config = dict(
    arch='vgg',
    num_classes=300,
    norm='layernorm',
    max_grad_norm=3.0,
    decay_fraction=0.2,
    warmup_steps=460,
)
Rows from block 6 of a small image classifier, named by matrix and row number. Each number is 128 + 24 x the weight over its row's rms, rounded and kept within 0 to 255. All counts start at 0.
After each channel's rows are labels from the 100 images, of 14976, where the channel reaches its highest value: "peak at" is the part of the image that holds the peak; "colour at peak" is the nearest of a few named colours to the mean colour under the peak. Only what is clearly more common there than usual is listed. The data: crops of objects in photos (Visual Genome). In brackets: how many of the 100.
# conv: 3x3 conv (model.blocks.6.conv.weight, 160x160x3x3, each kernel summed), inputs 80-159

conv.3 [156 108 147  57  62  98 111 130 135 103  98 155 134 121 105 115 178  82 114 132 132 115 112 105 126  93 118 139 122 128 147 103 123 121 117 129 136 124 116 107 136 120 145 153  88 109 127 115  48 106 118 103 102 127 154 121 158 124 105 138 111 163 160  94 153 166  89 107  92 132 136 130 130 109 109 138 146 109  91  94]
peak at: bottom left (27)
colour at peak: white (41); pink (26)

conv.19 [140  96 129 139  97 115 116 107 106 102 104 103 127  88 104  89 135 118 122  81 114 123  99 140 106 158 160 130 102 157 118 124  92 106 113 119 100 121 122 134 104 122  62  64 143  73 138 107 109 104 134 109 155 121 110 114  98 120  99 119 136 121 112 132  98 103 131 101 151 109 107 145  92 152 116  97 138 112 115 111]
peak at: top centre (48); top left (27)
colour at peak: brown (62)

conv.141 [142 112 162 150 184 114 135 117 105 128 125  79 155 121 104 117 103 135 156 136 109 164 106 129 106 167 146 147 148 115 146 159 112 107 102 123 138 155  86 120 143  76 127 127 144 109 161 128 177 138  86 154 112 114 159 121 104 142 116  72 142 116  93 118 156 140 119  98 184 117 121 126 101 139 133 106 146 114 160 117]
peak at: top left (32); top centre (27)
colour at peak: pink (31)

conv.92 [108 133 118 167 131 146 146 143 156 146  99 181 147 118 113 125 134 133 120 119 170 130  99 136 133 150 134 146 128 153 131 138 127 141 157 156 132 122 142 157 155 121 137 129 172 121 128 126 123 111 103 128 181 129 146  80 140  67 152 111 151  94 143 101 132 107 184 145 138 132 104 114 130 109 142 122 128 130 154 123]
peak at: top centre (37)
colour at peak: black (93)

conv.145 [154 160 127 164 151 104 126 129 101 137 162  90 110 122 131 171 146 137 111 167 112 128  92  97 103 122 132 122 154  99 141 157 170  81 113 128 128 108 119  94 103 124 139 138 145 154 138 109 167 124  95 122 128  75 101 144 125 159 148 115 160 152  93 151 156 134 132 138 126  59 117 109 134 124 135 107  78 134 112 134]
peak at: top right (56)
colour at peak: grey (64)

conv.136 [130  80 162 114 126 104 127 149 150  91 111 169 113 155  87 128 115 155 150 120 187 138 156 150  95 144 158 156 119 132 140 110  84 135 173 125 113 141 204 152 129 140 121 117 120 110 124 127 126 113 135 137 121 118  98 112 113 146 153 116 106 179 104 117  85 120 124 153 144 140 104 110 145 144 103 132 107 147 158 105]
peak at: bottom centre (32); bottom right (31)
colour at peak: black (94)

conv.149 [142  52 112 121 169 111 103 139 124 139 116 109 134 118 133 140 125 134 141 114 153  56 135  98 121 114 155  96 173 142  77  92 115 126 146 119 157 142 146 106 159 126 152 120  88 118 120 133 159 104  99 103 116 120 121 119 150 111 142 126 107 117 142 122 124 137 117 149 152 136 132  87 130 133  79 117 103 113 173 109]
peak at: bottom left (45)
colour at peak: brown (61)

conv.156 [132  77  99 114 138 110 105 135 149 119 150  72 106  91 139 148 141 131 147 111  98 106 132 120 134 156 172  80 146 155 101  66 124 136 164 142 138 148 119 123 143 154 131 147 120 150 123 116 139 119 180 110 136 155 138 114 109 113 151 147  94  61 131 140 140 141 144 131 149 120 144 152 143 154 126 140 122 113 115  95]
peak at: bottom left (48)
colour at peak: black (37)

conv.100 [102 157 156 110 109 145 161 170 105 142 127 183 127 129 109 149 153 114  84 137 147 111 122 145 143 140 133 110 128 136 118 130 101 124 118 126  75 121 139 135 152 106 144 122 153 107  85 138 102 127 113 135 150 109 153  97 139 108 109 117 118  85 140 103 118 127 126  86 145 131  80 126 122 113 127 134  84 127 110 141]
peak at: bottom centre (47)
colour at peak: black (50)

conv.58 [103 103 132 149  88 159 121 100 148 165 138 121 121 116  92  91  95 107 141  91 124 101 131 127 110 142 143 109 105 160 134 132 117  82 149 159 152  76 110 161 107 139 100 116 110 123 107 125 121 118 168 144 123 114 134 138 109 131 161 127 122 123 153 109 123  95 138  88 121  66 157 154 120 150 122 124 145 131  96 115]
peak at: top right (59)
colour at peak: black (76)

conv.36 [112 103 162 125 125 134 145 116 121 110 134 115 145  90 145 104  85 116 141 124 125 124 121 146  64 112 110 164 116  43 193 157  92 128 111 140 117 112 142 150  97 119 110 114 121 130 146 125 122 139 103 129 120 127 145 156 140 132 126 114 152 160  68 150 167 148 133 117 156 113 139 141 146 111 131 158 130 139 101  92]
peak at: top left (69)
colour at peak: white (25)

conv.66 [122 122 123 128 156 143 120 146 115 104 140 107 156 165 139 128 124 140 193 129  94 154 141 129 142 152 131 146 134 152 120 122 152 135 110  93  98 133 146 150 127 123 127 152 117 119 145 126 141 122 115 133  85 104 125 102  86 106  67  93 107 160  99  91 104 123 116 161 152 173 129 132 135  99 119 136  90 140 139 136]
peak at: top right (62)
colour at peak: pink (27)

conv.57 [112 119  94 114 143 108 110 120 123 130  89 118 123 144 101 140 140 123  77 101 120 106 137 140 150  94 147 110 144 141  95 116  86 106 129 129 153 124 112  74 161 133 179 112 114 100 100  92 131 115 121 146 163  90 152  99 146 151 186 125 136 125 140 121 146 111 147 130  83 139 102 113  84 129 111  90  96  97 129 106]
peak at: bottom left (50); bottom centre (27)
colour at peak: black (39)

conv.71 [112 126  91  87 124 117 117 140 108 169  97 167 123 139 127 124  86  92 128 110 166 123 175 104 114 119 124 137 134 107 109 125 103 131 114 129 116 124 103 166 127 117 133  91  98  92 110 154 144  88 103 116 139  79  99 101 132  52 129 104 108  81 135  77  97  75 141 139 110 113 124 126 109  93 119 111 108 103 145 134]
peak at: bottom centre (35)
colour at peak: black (48)

conv.127 [123 147 103 176 130 163 122 117 127 153 167  94 130  75 132 117 111 135 108 132  79 133 108 108 121 140 152 144 149  88 150 140 125  91 126 120 149 129 103 100 145  84 127 124 187 103 142  86 137 104  78 129 116 105  89 132 108 154 129  71 148 148  90 133 123 157  92 111 162  96 166 148  98  91 112 128 125 128 170 112]
peak at: bottom right (36); bottom centre (28)
colour at peak: pink (26)

conv.65 [125  58  96  95 110  93 129 100 106 125 122 125 120 143 122  96 102 113  88  62 131  90  76 110 117 112 114 122  95 142 123 133  78 109 133 112 101 102 115 106 110 120 126 100  81 123  94 101  95 109 113 135  98  93  93 127 132 101 120 139 121 114 113 153 115 118 126 131 146 149 132 128 120 129  90 116  95 131 129 113]
peak at: bottom left (33); bottom centre (32)
colour at peak: black (36)

conv.60 [147 137 133  92 118 123 136 119 127 137 120 109  86 105 158  97 168 143  99 136 140 116 138 121 103 108 122  91 103  90 138 124 122 143 141 141 113  77 133 116  97  86 135 139  96 104 139 123 130 145 100 129 114 123 136 110 108 132  85  99 127 120 104 116 123 123 110 134  98 139 143 111 166 111 141 154 121 101  64 140]
peak at: bottom right (27)
colour at peak: pink (34)

conv.29 [140 155 118  89 144 111 139 133 127 160 124 133 136 135 127 127 131 134 150 139 134 105 112 126 158 157 115  83 142 154 116 118 130 131 117  87 115 127 123 128 131 114 135 129 126  94 170 115 146  86 149 121 111 106  67  86  85 124 119 114 126  87 119 111  99 126 124 139 121  89 112  86 146 129 126 151  51 136 128 158]
peak at: top centre (41)
colour at peak: brown (68)

conv.103 [105 132 133 145  93 157 117  94  94 164  79 140 136 121 152 138 119  82 105 119 132 135  90 147 135 148 128 135 110 139 108 123 110  62 121 121 120  94  79 124 149  66 137 100 136  90 173  66 109 121 149 137 143 104 139 117 114 124 132  77 133 106 143 127 133 117 120 109  93  89 132  90 101 136 112  85 110 128 110 128]
peak at: top right (29); top left (28)
colour at peak: brown (62)

conv.33 [ 97 106 147 141 124 164 140 120 128 101  84 170 111 127 158 134 105  96 136 106 173 128 139 112 109 137 126 200 100 117 135 138 129 134 115 137 102 103 147 191  69  84 119 113 135  99  99 145 122 127 118 111 148  95 137 128 155 114 109  84 122 132 153  85 115 108 141 133  98  94 137  90 105 118 122 108 136 117 124 104]
peak at: bottom centre (28)
colour at peak: black (54)

conv.152 [122 108 148 119 123 138 109 121 123 129 103 104 127 115 156 111 109 109 125 132 135 136 100 108  88  88 134 150 117  65 159  91  92 142  93 120 101 125 114 120 113  86  89 100 118  77 137 125 105 141 160 154  89 133 137 126 143 145  89 112 135 152 166 110 131 145 104 133 109 116 171 105 102 111 135 110 154 127 120  72]
peak at: bottom right (28)
colour at peak: white (27)

conv.96 [161 137  72 130 136 123  88 143 120 136 161 113 130 138 102 131  82 121 125  98 133 118 125 136  74 158 148 114 147 176  79 124 118 121 139 119 147 144  95 106 156  84 112 106 119 125 132 107 138 124 112 125 121 116  91 137  67 131 117 109  79  64 113 149 109 123 109 109 160 100  89 164 111 162  95  86 137 113 121 134]
peak at: bottom right (36)
colour at peak: brown (64)

conv.110 [106 141 124 128 115  94 153 147 137  66 117 120 117 133 135 114 161 133  94 145 122 117 138 114 151 125  88 143 116 151 102 144 122 114 120 142 146 129 101 135 145 145 143 134 120 139 103 140 120  94  39  97  99 123 136  75 100 125 164 127 129 153  92  84  78 141 139 152  61 132  98 113 134 121 134 101  70 123 135 132]
peak at: top left (58)
colour at peak: black (76)

conv.81 [110 109 115 119 160 143  96 116 129  71 106 116 128 121 143 137 146 115 102  79 129  95  94 114 106 116 154  71 157 137  86  84  98 110 142 121 119 132 142 123 120  91 116 117  62 104  85 109 163 130 130 123  94 107 100 108 145  88 123 100 120  97 139 112 127 125 116 118 145 146 111  95  96 131  84 102 154 127 130 143]
peak at: bottom right (40); bottom left (37)
colour at peak: brown (67)

conv.28 [158 108 128 136 129 119 109 106  45  79  83 104 159 109 130 120 132 140 131 108 134 120 178 184 109 132 145 118 117 116 140 150 109 112 102  98 138 146 105  91 139  78  95 148 137  99  93  94 106  96 117  92 122  82  90 219 121 108 104 102 104 127 121  95 112 144 136 144 136 128 119 155 115 111 118 134 139  92 141 124]
peak at: top right (35)
colour at peak: pink (26)

conv.83 [125  93 145 102 110 138 106 130 133 118 123 115 145 151 118  89 111 121 176  89 170 122 123 148 101 110 140 141  94 111 131 130  81  73 111 114 110 137 139 126 127 122 107 142  98 112 146 127 111  83 125  72  91 130  88 134  82 100 111 124  86 128 144  91 126 144 105 177 138 117 137 125 113 139 128 128 128 132 105 152]
peak at: top left (38)
colour at peak: white (34); pink (27)

conv.87 [ 96 134 143 127  99 131 120 107 106 117 124 120 102 130  90 127 134 122  99 129  92 162 120 128 156 158 129 131 126 171  84 124 154  79 105 144 121 114  83 136 118 101 112 108 131  96 136 113 104 132 167 121 123 118 144 114 130 131 122 106 127 119 175 127  93  72 140 159 100 104 128 116  57 137 122  89 124 132  79 144]
peak at: top right (34)
colour at peak: brown (65)

conv.151 [159  78 129 105 140 106 123 108 103 127 167  75 159 125 117  86 130 101 131 103  70 127 129 142 116 172 102 139 130 110 172 140  97 140 134  99 155 111 112  88 154 123 113 140 106 166 149  90 143 116 130 124 107 141 158 136 115 152 128 113 155 134 104 142 149 124 135 114 181 134 148 142 129 136 130 150 113 116 141  65]
peak at: middle left (35)
colour at peak: pink (25)

conv.5 [139 146 109  75 103 116 137 105 137  99 137  68 120 114 111 134 167 118 130 136  94  93 125 138 115 112 122 120 112 137 142 108 122 121 131 101  71 113 133 130 107 194 125 163  92 145  99 129  84 107 125  92 133 100 107  97 163 133 164 175 138 157  96 122 141 145 119 138 110 126  99 144 157 132 132 144  80 151 110 139]
peak at: bottom right (33); bottom left (28)
colour at peak: black (46)

conv.99 [149 139 152 106  87  96 138 130 149 123  84 195 119 124  98 110 125 136 130 119 195 101 114 153 120 140 143 148  90 131 144 131  98 131 163 121 102 107 174 146 150 137 117 145 137 114  79 100  91 110 113 107 157 126 140  74 131 119 137 126 103 128 107 107 119 115 136 136 146 110  69 124 135 122 127 133  85 119 126 133]
peak at: bottom centre (50); bottom right (31)
colour at peak: black (94)

conv.12 [ 91 141 129 107 131  95 141 122 163 118 122  95 132  93 147 115 120 119 119 111  96 101 138 124  64 121 102 112 107  93  94 136 136 147  89 148 106 149 157 168  98 150 133 163 105 141 109 184 126 158  97 113 109 174 109 145 170  95  90 136  95  89 104 113 119  97 173 131 106 133 109 129 143 130 118 139 173 116 151 141]
peak at: bottom right (32)
colour at peak: black (35)

conv.86 [146  74 147 115 183 110 131 142 131 134 131 115 125 116 123 143 125 121 128 112 142  94 113 111 109 141 137 116 186 142  92 156 126  94 116 111 109 160 133 121 156 120 137 122  68 126 123 154 172 101 110 128 107 139 128 120 151 108 110 121 115 122 107 109 112 112 110 140 165 138 139  88 108 126  97 118 123 122 201 102]
peak at: bottom right (28); bottom centre (27)
colour at peak: brown (63)

conv.157 [157  99 142 102 112 125 128 140 155 122 149 132  86 114 115 121 117 131 127 145 156 121  93 106 127 118 119 142 110  86 139 114 119 134 132 102 158 123 179 124 111  87  98 122  93 128 115  68 111  99 114 131  76 129 124 107 136 147 112  88 147 135 102 135 141 131  78 149 119 137 139  90 157 125 112 122 132 129 141  91]
peak at: top left (31)
colour at peak: white (60)