A small image classifier, trained from scratch.
Training: adamw at rate 0.0013, 23400 steps, batches of 128, held-out accuracy 20%.
Rows from block 5, named by matrix and row number. Each number is 500 + 25 x the weight over its row's rms, rounded and kept within 0 to 999. All counts start at 0. Numbers have three digits each. After the name is the row's rms in percent of the matrix's.
# conv: 3x3 conv (model.blocks.5.conv.weight, 160x160x3x3), inputs 49-55, a 3x3 kernel for each
conv.2 107:525510465541506473513479449538476436515422468474437503484507489486496483483465487482481520464465506467476511539465472502447497480495521522504515503486484518495461520452453481453486461438492
conv.3 107:489499488548553538506521500471473495498499501510526529484492483473483479499507503517524533496497509511505511443423420505499484521510497509527512483514523462467474460439450508487502511509507
conv.4 078:466476485452447467491493504484485467508506495496496492475494492510532520471486473506518492532552522501515495476492474514528510507518508475472471461455456476465476483499501489497491500509505
conv.5 107:489508498517528501523518496507512485514514464525529480479483505489491517515531541534539539496498505502487499504523490517533488480502475526511521491484506504493513502490498542499468539512489
conv.6 109:519533531530541532530514516508496478441404434444416440547544522537538518512514503522521516507511499484487483533524524495464474510485492459445449522516509541549543524523518493494487508504514
conv.7 099:474479490483491481500491485502517497507522505504497488479477479514499499543535525510516508509510498500503495470502500508532524525516513512511506520515522520521530503492461536531485536538493
conv.8 088:448506507509568550466507493505528519473520501456488478487440457504484490509522508522513510484471486483467477496526521467482472477463438519520516496493497524535524496501476514532494487502482
conv.9 096:482419436524501470526522496470445468508498480557535493494513528451456494465462478535535536517521516507496469474483472511522463502504437504477464513470491498456468463480533489490503526471473
conv.10 093:505520505502486481503503512483474494506493502537533538502495495507502507494481491458454458458456463465463467433415443490482491514505509555572539551575545496516502499498495517511507518505505
conv.11 098:529522523472503526496528524455456468486495497513514521509511507518534528508519505441499514450484486477483490472445484490491510524520513523548550505534533467490489502525517508523498508517497
conv.12 169:510476507510506524522514549527516506510498495547536537529496523540509533510518522540511525485448452506476504543532532537517534535510536547516551535505542518498512521515511520515468539533511
conv.13 105:532507484538483466503461479519507522494464504479460502513506510510506521495481494503504509487495505485506522542533511532497490492478494522492482517497496528507498522507509536500516505485507
conv.14 103:540527532518520529465486486546496484539459493507438463476483485479491507520503485486481494463473474506529519536517513503468488509493507484486522500508540489502524514506513492494490527501485
conv.15 098:497473481507480506506481512444517507498540542514522541480490506489493497507514513493494504483480482483480482455497515492497513503500520454472533465470531501486527464526525467532537456527532
conv.16 110:497481524432458527433518562529454475438440503445501516535503487512475467484478490512484481493491499498503502536424455453460518466522522469505537508525523503500506502463482461483534525549544
conv.17 086:500514507482501505523531541477486470474465461496492486517551539513541535489501506461486485466473470469473471491481472500487486507498492517530523515528525510523520507514507492497496524525535
conv.18 093:507527499494502470478475473443455441461465465492501477493483486490494494521518517482474475486479494512491486426437443479463460498492474532541501536552522496513497474473486530531525500486489
conv.19 095:474498429551545489526509499492496442539529515540535526495498500499489494500485521486472530477451525460451518519485493525515528508484526543501475532500465515470453512533505498541520484518521
conv.20 090:520504520507491499464463462521509505485488478507504493553532529534527519506525510493497477518530504517529501505498505505504510521512505495507496516508489490497490528529514472478467480468441
conv.21 103:464486508485507512521552541474467498483477493530556554530535521506499489488475482503488477465449454471458466466444456495488503534548563505527523500515501500512500531523508500494498496507509
conv.22 108:482485501546562561508511487526518501522507492522511506531531538490485484500506502542528527507487472506501491547544533535527513501487515497505529483501523501519532542528540560521517546510521
conv.23 093:506502489475461468492482498489470471484464497489497505511498512491498520521529533493482465480478453499508509499500485498494514492501497467494457523545501518534491538520505508485498517523536
conv.24 089:508499505489498494472480471493479479533525496501509483488490515478469475505499491492492479523533511520531513504506497518520505499502501471469457498499488519521511534534524521519502503501481
conv.25 087:530513501507482479481450445456445465460449475503486477496485474500500490506521504491498499503517511482502502501513509477491489482505512464465455496494492504512508488484492436433457472466483
conv.26 081:453470478433448461465463485481484499481463484486446470524540541499494508485458474497496506527516521534530520426447474472443473527497496494493515441459486464480484481491499493497504478487511
conv.27 106:506517514451480493463459481495459488506490500512497489492490481511506500516524517494498497493501497471473481485496493521531516488493489494502494486494491481506500471492473458497493491504503
conv.28 100:505533540493500522478504531489509533464479500459475470514511514497506536505506539502474519508505538517523539492479502469448482511509493489482498495482498511472501540520561505506521495520501
conv.29 089:464463496457460478437455462519512503513516485501497487512508521514519523514514505508508491524536512513522496515518512517525509512512502503510497519521514516519512524528525502504491477482466
conv.30 100:504522515472490495498507517534511502492443455504465439444473491474452467503492492460472457487497491471500505527519508499483484496508488482482479471475462481486483566566542511503505496469505
conv.31 104:492518543479470512508491489485533540486498526488455476510524494486527518485500526524504505515487502500478481456463519516454467523490454503485499502488503499501522470503529461428524475417504
conv.32 091:490514523494504520546541545455470459453462473470473490547564549550568549516524517464478477488503503482496495481491491489485503490486501522533518502508496497499482494503489487489481490486484
conv.33 090:515492482510493507511485507481482491498487521527490516503500474475438437502482467517520514497487481462460442494515527478484527453457502494492477524528510512526513482470459458446464550511518
conv.34 078:495464467540516510553521521514504515542532548541514535486482486501501509507520546501497490458451444451469456546527553548509537519480514534519519524511514505496496536527497493522466490501461
conv.35 098:547525507535478457497462496530505522517462480495485516484503511489466477520507516491472482476459480459465511543525526503481501505519534474478472512508491521514482532471491486422463495519515
conv.36 110:457435459509519540490508538522508511453427457507512506531533521509504512510498495518526520506514501502504492555543538512484491497478485477465467474458464530531535520517528498493496452451480
conv.37 093:493475493486472488497487505521525511513533516501501518507498485510503484502508482508508504497482486472454462485509513496516516489485496499493487483473484485491484509484475521506481525518490
conv.38 098:482445498486453488493496500472470473521498504516535541535558549508525530488457476495494490487471486503475498499504481484449425500532522498488493485478487500480491495493483492467493497505508
conv.39 099:499518462536553495554581515469494449490518463478509454425436472460446457501486486515526527489487496501492517499528495511551513482520488514507520484472485476465472471454454544525504541521498
conv.40 083:481476481480460466489482494482482513455485501466474483490483485535529516524539515493498495508511502511508489528524539477482514505508522467448457506504503508503499513507546410417483510475497
conv.41 090:473494501517532525521532509518564532516554518495527488473436466472462474435453468456457473503462472500465466514531515499504491467476468512472478473471469474454462479476466487499478512527500
conv.42 098:439479514461469482498490491437466518489503516534520478489489461475484495454473486470471480493488482499488467474454505528539510538539462468474470503505488485506517476515537504515495529516482
conv.43 105:521524540472485496506508526517520529476488486500493502494483486501490492513517524480481469484492487494496491532535535446452444507502490485472467522528517516530520497507514496499499512516517
conv.44 103:496508519478471481515480490504496516450444487470474500548547523513522512476481481513518509503500504486482475477470480492471504531499499536515508499500489479486474485497517456446463471472478
conv.45 107:485487504469473515524539552475428503464457511509511529501478486505488488521519503511511510511511514490490498494441479488489532494498510497511510508524519453455459460453464475510507519545536
conv.46 107:518529549519526544496517534533526528485484507512500506451433435530517512505499483501517523491506498503521510488466491467456473510497486483469475531518520487469474521512503479490481473482484
conv.47 112:497477478505494493488501524509492458527513501472478518474504529499523530481480502487498490475474482518492513530529463504473450473475497479484497477487502473493505505506490501499506465506529
conv.48 100:530493509513453513484457516499477483479473506477494538442485517507537540508508511495503518508525537487508522525472493485475507469489532498473477512477477498458458510497503504503520515530539
conv.49 075:475459447477472475532525530476471442505497498523509525493524514489509504493500493490496493493496492484482483461470453511508509510513505521517509490485479470472468466483500462459468495496516
conv.50 113:494513538460492519472492482516523507504479462539508470477474479482458465545512505538513512527499499523517506523523537515482477538516489489487492511490525533511529489503512497475486511453440
conv.51 111:523542532479503484435418443515532517519518514548517527457459459482472471511516509512501505489476482496491487488504500501484489508480495530545546475481484507514499522522496510531514398419449
conv.52 089:492490544509484529503485509520495511505478533498500532506515491461451489519527548484465510474461506496517529507500502495485485502495489504485492515496482532534523530471488499468498509522526
conv.53 094:480493474501509510520517510513541499537567523504499463508494486523517493521523498528532525523524526530515520499537530514542520496497478447449472419398430458439439468480468509527501527539500
conv.54 099:515512524520497539506465531524503555531474540525477510503511527489489517498469516506477487519487483506509510538461529532464516515471504534469513530476512528471494511465507496453523488459514
conv.55 091:500486527520488528502486507493448533529499527522508522457457433474474468501492493495532519443459470490503499514495555496495522502518514497503517525511519510495497507469529520481518512493476
conv.56 099:535544547448478495438468469520507498507489494498487489517510516499479499528507505495486456496499479496512497524518505483487452495496481476493454517532499527541516553530483525502474504495489
conv.57 107:502518533490491525505513531500501521471457486470463496529532528541549535526522516490494499478475491490478492507489485495466482520512532496509511500512508516521509516514504499485488452452496
conv.58 173:515484513512509523524512538531526510514504493542528531529499526538510532507518521535514531476445457491459495539528530536518536530502534546510545539505543519493507519511509515508458529524500
conv.59 092:533517533478473489518523547485464485510492521495484510462463489471473526487499516504519501510520495483499479478499506453462467485494498464469492491496510509514503505504531491487508498481489
conv.60 101:527507508532476516498452492501511518517504522508496520516511513480502492475497507464483487473483476518513498481477507480470494488472482508517530482506514493503523478546495502537531490510480
conv.61 088:546533523520519517495484482502484501457453471478487483483482493441400433477455457475461461490472464501488485527525515488489495480484490505512499516521498514518505525513482513510496499488491
conv.62 086:460509524488473500500471499465504514494525515531515533489488502504497500518516520480484500483462481501473467487494529514498510515472487493489509512514535480481504501496531432447513473480509
conv.63 101:499483517487458523444428519548530515493430477440471513531535547493491494489459469522519521526521514517520504538507478520496476475498512495480486470466481535525537514476497484449504466467527
conv.64 102:458476503498534537489500495500532515464503470465453459484455457508494483488497495522504506513489508520487505507549528489504482474458449491474491477460472488492497484492460529529489528524490
conv.65 100:485496505493465457476480485478494467505486458503482487510511522507512507511486496506499491495495502501472488512514461512469453510497502497507518499509526500511530492481492488412436468448488
conv.66 089:460479475474490483514516493516548516528554513476509488470473473461437437465445424498488518474463498486461499506515518494511502477490497499499496465480479488490463495477464514503469544529498
conv.67 117:520528543466466518504457483448489527486474494511478438531511442516535511475483498517505501539506479546526504455463519511484508538504490522490504516486492495489505506524522506495512520524526
conv.68 094:486493477503516482500526495516518485526551495506509484455461481472456469531505502532524509533527515527519517485499497522550528534528518509505505499484501496492511500470466556531488534514477
conv.69 094:510511507517534543449449471472474481488491482515521492519530526520506479512502491492473472512497498524515503542523515498485490519523515458455458482486483485489493523520513467447461480456455
conv.70 084:492487509480465466507490504497528493511507474511504513487517513475497484459501485476470486438447476466475499511512490541510495525505496517505502492489482490494503465498473491476493514504524
conv.71 102:488500536530511522500488489495511535510508529508479511522481539537515539501497527466460510487478508499499505513512559484470521496479521528486507501469516467458495511514535501512529466477489
conv.72 104:521510462515517449501506464470476500466464455504500480495506500499501484511509504475464485466469501474482490459447461470449464478474489523524496537530509525525500464454472489493491475493491
conv.73 081:475477474437436445431450470475476490492482477485464486501503520514516515491494485510520496548565531527541517477498483498508496500498502493470483484468475505497502541542525482493483488503503
conv.74 090:530514517518483532471465508494494528472482530459499496504509528507506524490483512493482520500486527502501529503459506486474517472506511508455461512477469534480486465471496473494535481501527
conv.75 101:463492539478460482516483467478488521472464496502467489536522481509525505486479488534512505513479474508464461462446495509444443528488444502470464527514514496497515469494520493464508545512524
conv.76 104:501501459504514469514531503504517491526537519520533528495481496503490485498487483494495484502498491502492478466480492503504513509499516546545533518524520509503515519502489533522507504499487
conv.77 108:506527522463483469537562548518504539501452476510485467460489496477472492515504485493491507485475474503512511541506523532493473546539517474489488515531527502509516512520535465459476518529513
conv.78 104:499473425501471472459452473517505481510496492496489502524517531493503551507488520513506508500486484503506526550520505523471491489474507492473488515499518513500495530485511514471506470495532
conv.79 107:536517514480427457486468502471498509472466475521534532473476498486512514500487478491486494470465482475466474491486487487466493494502513483498480534550526475468437523491491512495485521529529
conv.80 112:505507536497507528488497543532537554460454488521515549558537490540507482507491479506496488503485464465449430503511524432449473480494502485469489508504501509522518512515537447460478479491500
conv.81 096:472482483479477476512497498480482461514518501513511521505495498530520516512511509504510493517516513496494495473480474514521529510517520523527511511517505478488481510509517520509505523518508
conv.82 103:465498481499524500489518486505511505515539506485492476466470486499469489519506474546548542547543533544530517507526509512551503495508474492486491472462482497487497488466485536532500529525491
conv.83 091:534535519514525515482473482498492478454439441483467468516512516473466472484472470495492503494495506487500509511502497473451453490477484500505496511527506514535518509506504498493487494483479
conv.84 083:478496506459478479465483497478506525458478483450471498498505508479486500479467481517504511516511513521514504449453453476457474518505509488491492468479484498494493477475487441446472438493496
conv.85 101:516484466490501497512501489511472497495496520498497518527513490508527520496526508494496482482473467486485488483474505507512513486477475499519530511516514518515527542524467488521493472493462
conv.86 091:506525517518553531462506503502533496508547492434452425465430443504495485535536526509497501488473477505478480497535497503552499485497472504505505466462479489494505498484468539534500513511482
conv.87 099:470473503500494486528524525524538494553546528527537543509514495495497496490493517492466506493449471505492508534506502537518514520501521526509526502485507497485492486510497496502478499468485
conv.88 099:503460478516465494469463537526500437506507492438473470456459481517518513485487484485506505466499517475516534545528439488515482454509508482487510466481504493495520470442474464468479427483495
conv.89 109:543547525532547531483501496519512494561538535528484497442434437477479451470481476467455480486471492470455494513494485530491497492446475510499504488481499473466483509512541504499525505490533
conv.90 100:503496471530513479557542510508486491530494539544499543497483487513490501483461510539515499509492472491500485522472480519469511520460509529495532511491515504489497511395452515396471527453496
conv.91 111:458459476465468476472488483478481491515519524527541545527534523522533529495505514508497505521504507527511516472471468522523511526526529518534525490504503435450458498492498465464484491496504
conv.92 097:486498495481509516475476483503515501472446479490458479512484475510488470534515480479483479496472472522509507542536525498452471440421456497501487515508493505511493476525504487537530515519510
conv.93 094:488531543471454488477478474481516492468481489502487500535544519550599572454492516488487487470476492494474489471487499461436472517477461522526523504523524479485501500523514441458491507504522
conv.94 100:539532543494488521547554577473459526408409460507503521490509519471464478490464466470470485488482485485498501506478497476457476520522529491514514499523515453488475476497487450464445501505485
conv.95 083:442464493487473491530540526487489459542503509548561556494488454521526496513525528471480490478456478490473512540520501559524535549539547503511509498508494486478461476513453492514482498487507
conv.96 087:509488477511511500513491488515494486521507488487497479481435429452407424513491501494506517490496496469480483515513529494501519468479513487478472485468476527504489527514511499483506539514502