A small image classifier, trained from scratch: held-out accuracy 20%.
Rows from block 2 of a small image classifier, named by matrix and row number. Each number is 128 + 32 x the weight over its row's rms, rounded and kept within 0 to 255. All counts start at 0. Numbers have three digits each.
After each channel's rows are labels from the 100 images, of 14976, where the channel reaches its highest value: "peak at" is the part of the image that holds the peak; "patch colour" is the nearest of a few named colours to the mean colour under the peak. Only what is clearly more common there than usual is listed. The data: crops of objects in photos (Visual Genome).
# conv: 3x3 conv (model.blocks.2.conv.weight, 160x80x3x3, each kernel summed), inputs 0-79

conv.46:146150148141116142156122133132110138155049109151106158109155110134112124114079145101092101099142171025096122119126110143091105125135110108146160153095144135124131108116160123165128127077134128111128105008173156128116124135040113135141139035
peak at: bottom right; bottom centre
patch colour: white; pink

conv.66:088117178140103092117162126170213092080180123125116114145168087155125122108110133120141120127163052160128120058086130105111097088130122115127087048125146140126137142072122096062118123108151069129100095184119091146145113157148112121105069139
peak at: bottom right; bottom centre
patch colour: brown

conv.126:122044093073104111121097130012146160121139097108133121119102135108125081104114151105124087146121103105144158155138126140129138085110132122109090145106139113201133077153092161111075162117056115092154169150171156090185127121132110172160130157
peak at: bottom centre; bottom right
patch colour: black

conv.125:089100135133148117123109149145119108103110061151125119144143115123098124039102115141107076129099146154160103069167131015102137075111134124086132120087136096100129129086064099160085104124156135149044120143070097146128138123076109149127140134
peak at: bottom centre
patch colour: black

conv.17:082146101161127098150167103143116110135075132082126118098128133130094108080141127086131055138050106195131095096081135098113115168113125142155132150089123151138107083098147051154115102040146157131101130157083096130109141133050112150087135143
peak at: bottom right; bottom centre
patch colour: pink

conv.88:164120131208152127119097115139143150026158106152123121139150059141119144161107087155152075103186129119120179123139137165102134099130129120083129090159096100082118141127107082090131128141115137125152080165137150081132129044181114086142069137
peak at: bottom right
patch colour: black

conv.77:173129117136169100141109131117118162060156122137146126119091122158142170184100097106118147137106109124119189175122138144086090133100121107101120166102104081130100129129116154075142147163091180136174162114129108141114140072145185000155112078
peak at: bottom right
patch colour: red

conv.144:137066083159120082124144130087112077157156106133132103139136193135118115086144144143179102099124138200153155120155114082143182119147149081126095133187129057128064144127051114149161121145099155102090080172115099131098124124177132115153090162
peak at: bottom right; middle right
patch colour: black

conv.58:146099133154111140096124134113118118078120116093108080118142154128176080089149124185064107072177110108147141176134125109126120097086141139126076088158131108187095144116128113159133068107112145077120091128141194124183111161121087143144020147
peak at: bottom right; bottom centre
patch colour: black

conv.137:154086109081158132099141133123156133085108084155145118114159081128080081161117057151096109164179074135130142159091113147114059135103138139127066145103147134109180095127157075134136088123115121144167102144136145144131089065124111124018125153
peak at: bottom right
patch colour: brown

conv.128:086070099098173064132107113148148196107145174145130115124085092107160125151141076116107121151116121099132115088100156115144104133093085105077090015097166124144120148158138146169146096070095150148156135128141114115059138084103167159137115123
peak at: bottom right
patch colour: brown

conv.112:083180100179077057148124155192123105141153138131154129052174145139098144093150154126126141071102150225133041115129118105130085113156141135109191122098157159152105154124115128126103134113133154153089140156094125133113087155092117152130082124
peak at: bottom centre; bottom left
patch colour: grey

conv.57:141145098170125135128083125062120144123088101121146105178117103142161101128150089176126130137105061081148129119115096146128126096074125127144109084118166089145132042188102143179146121196037146071140110119131181149142150079141120111158137124
peak at: bottom right
patch colour: black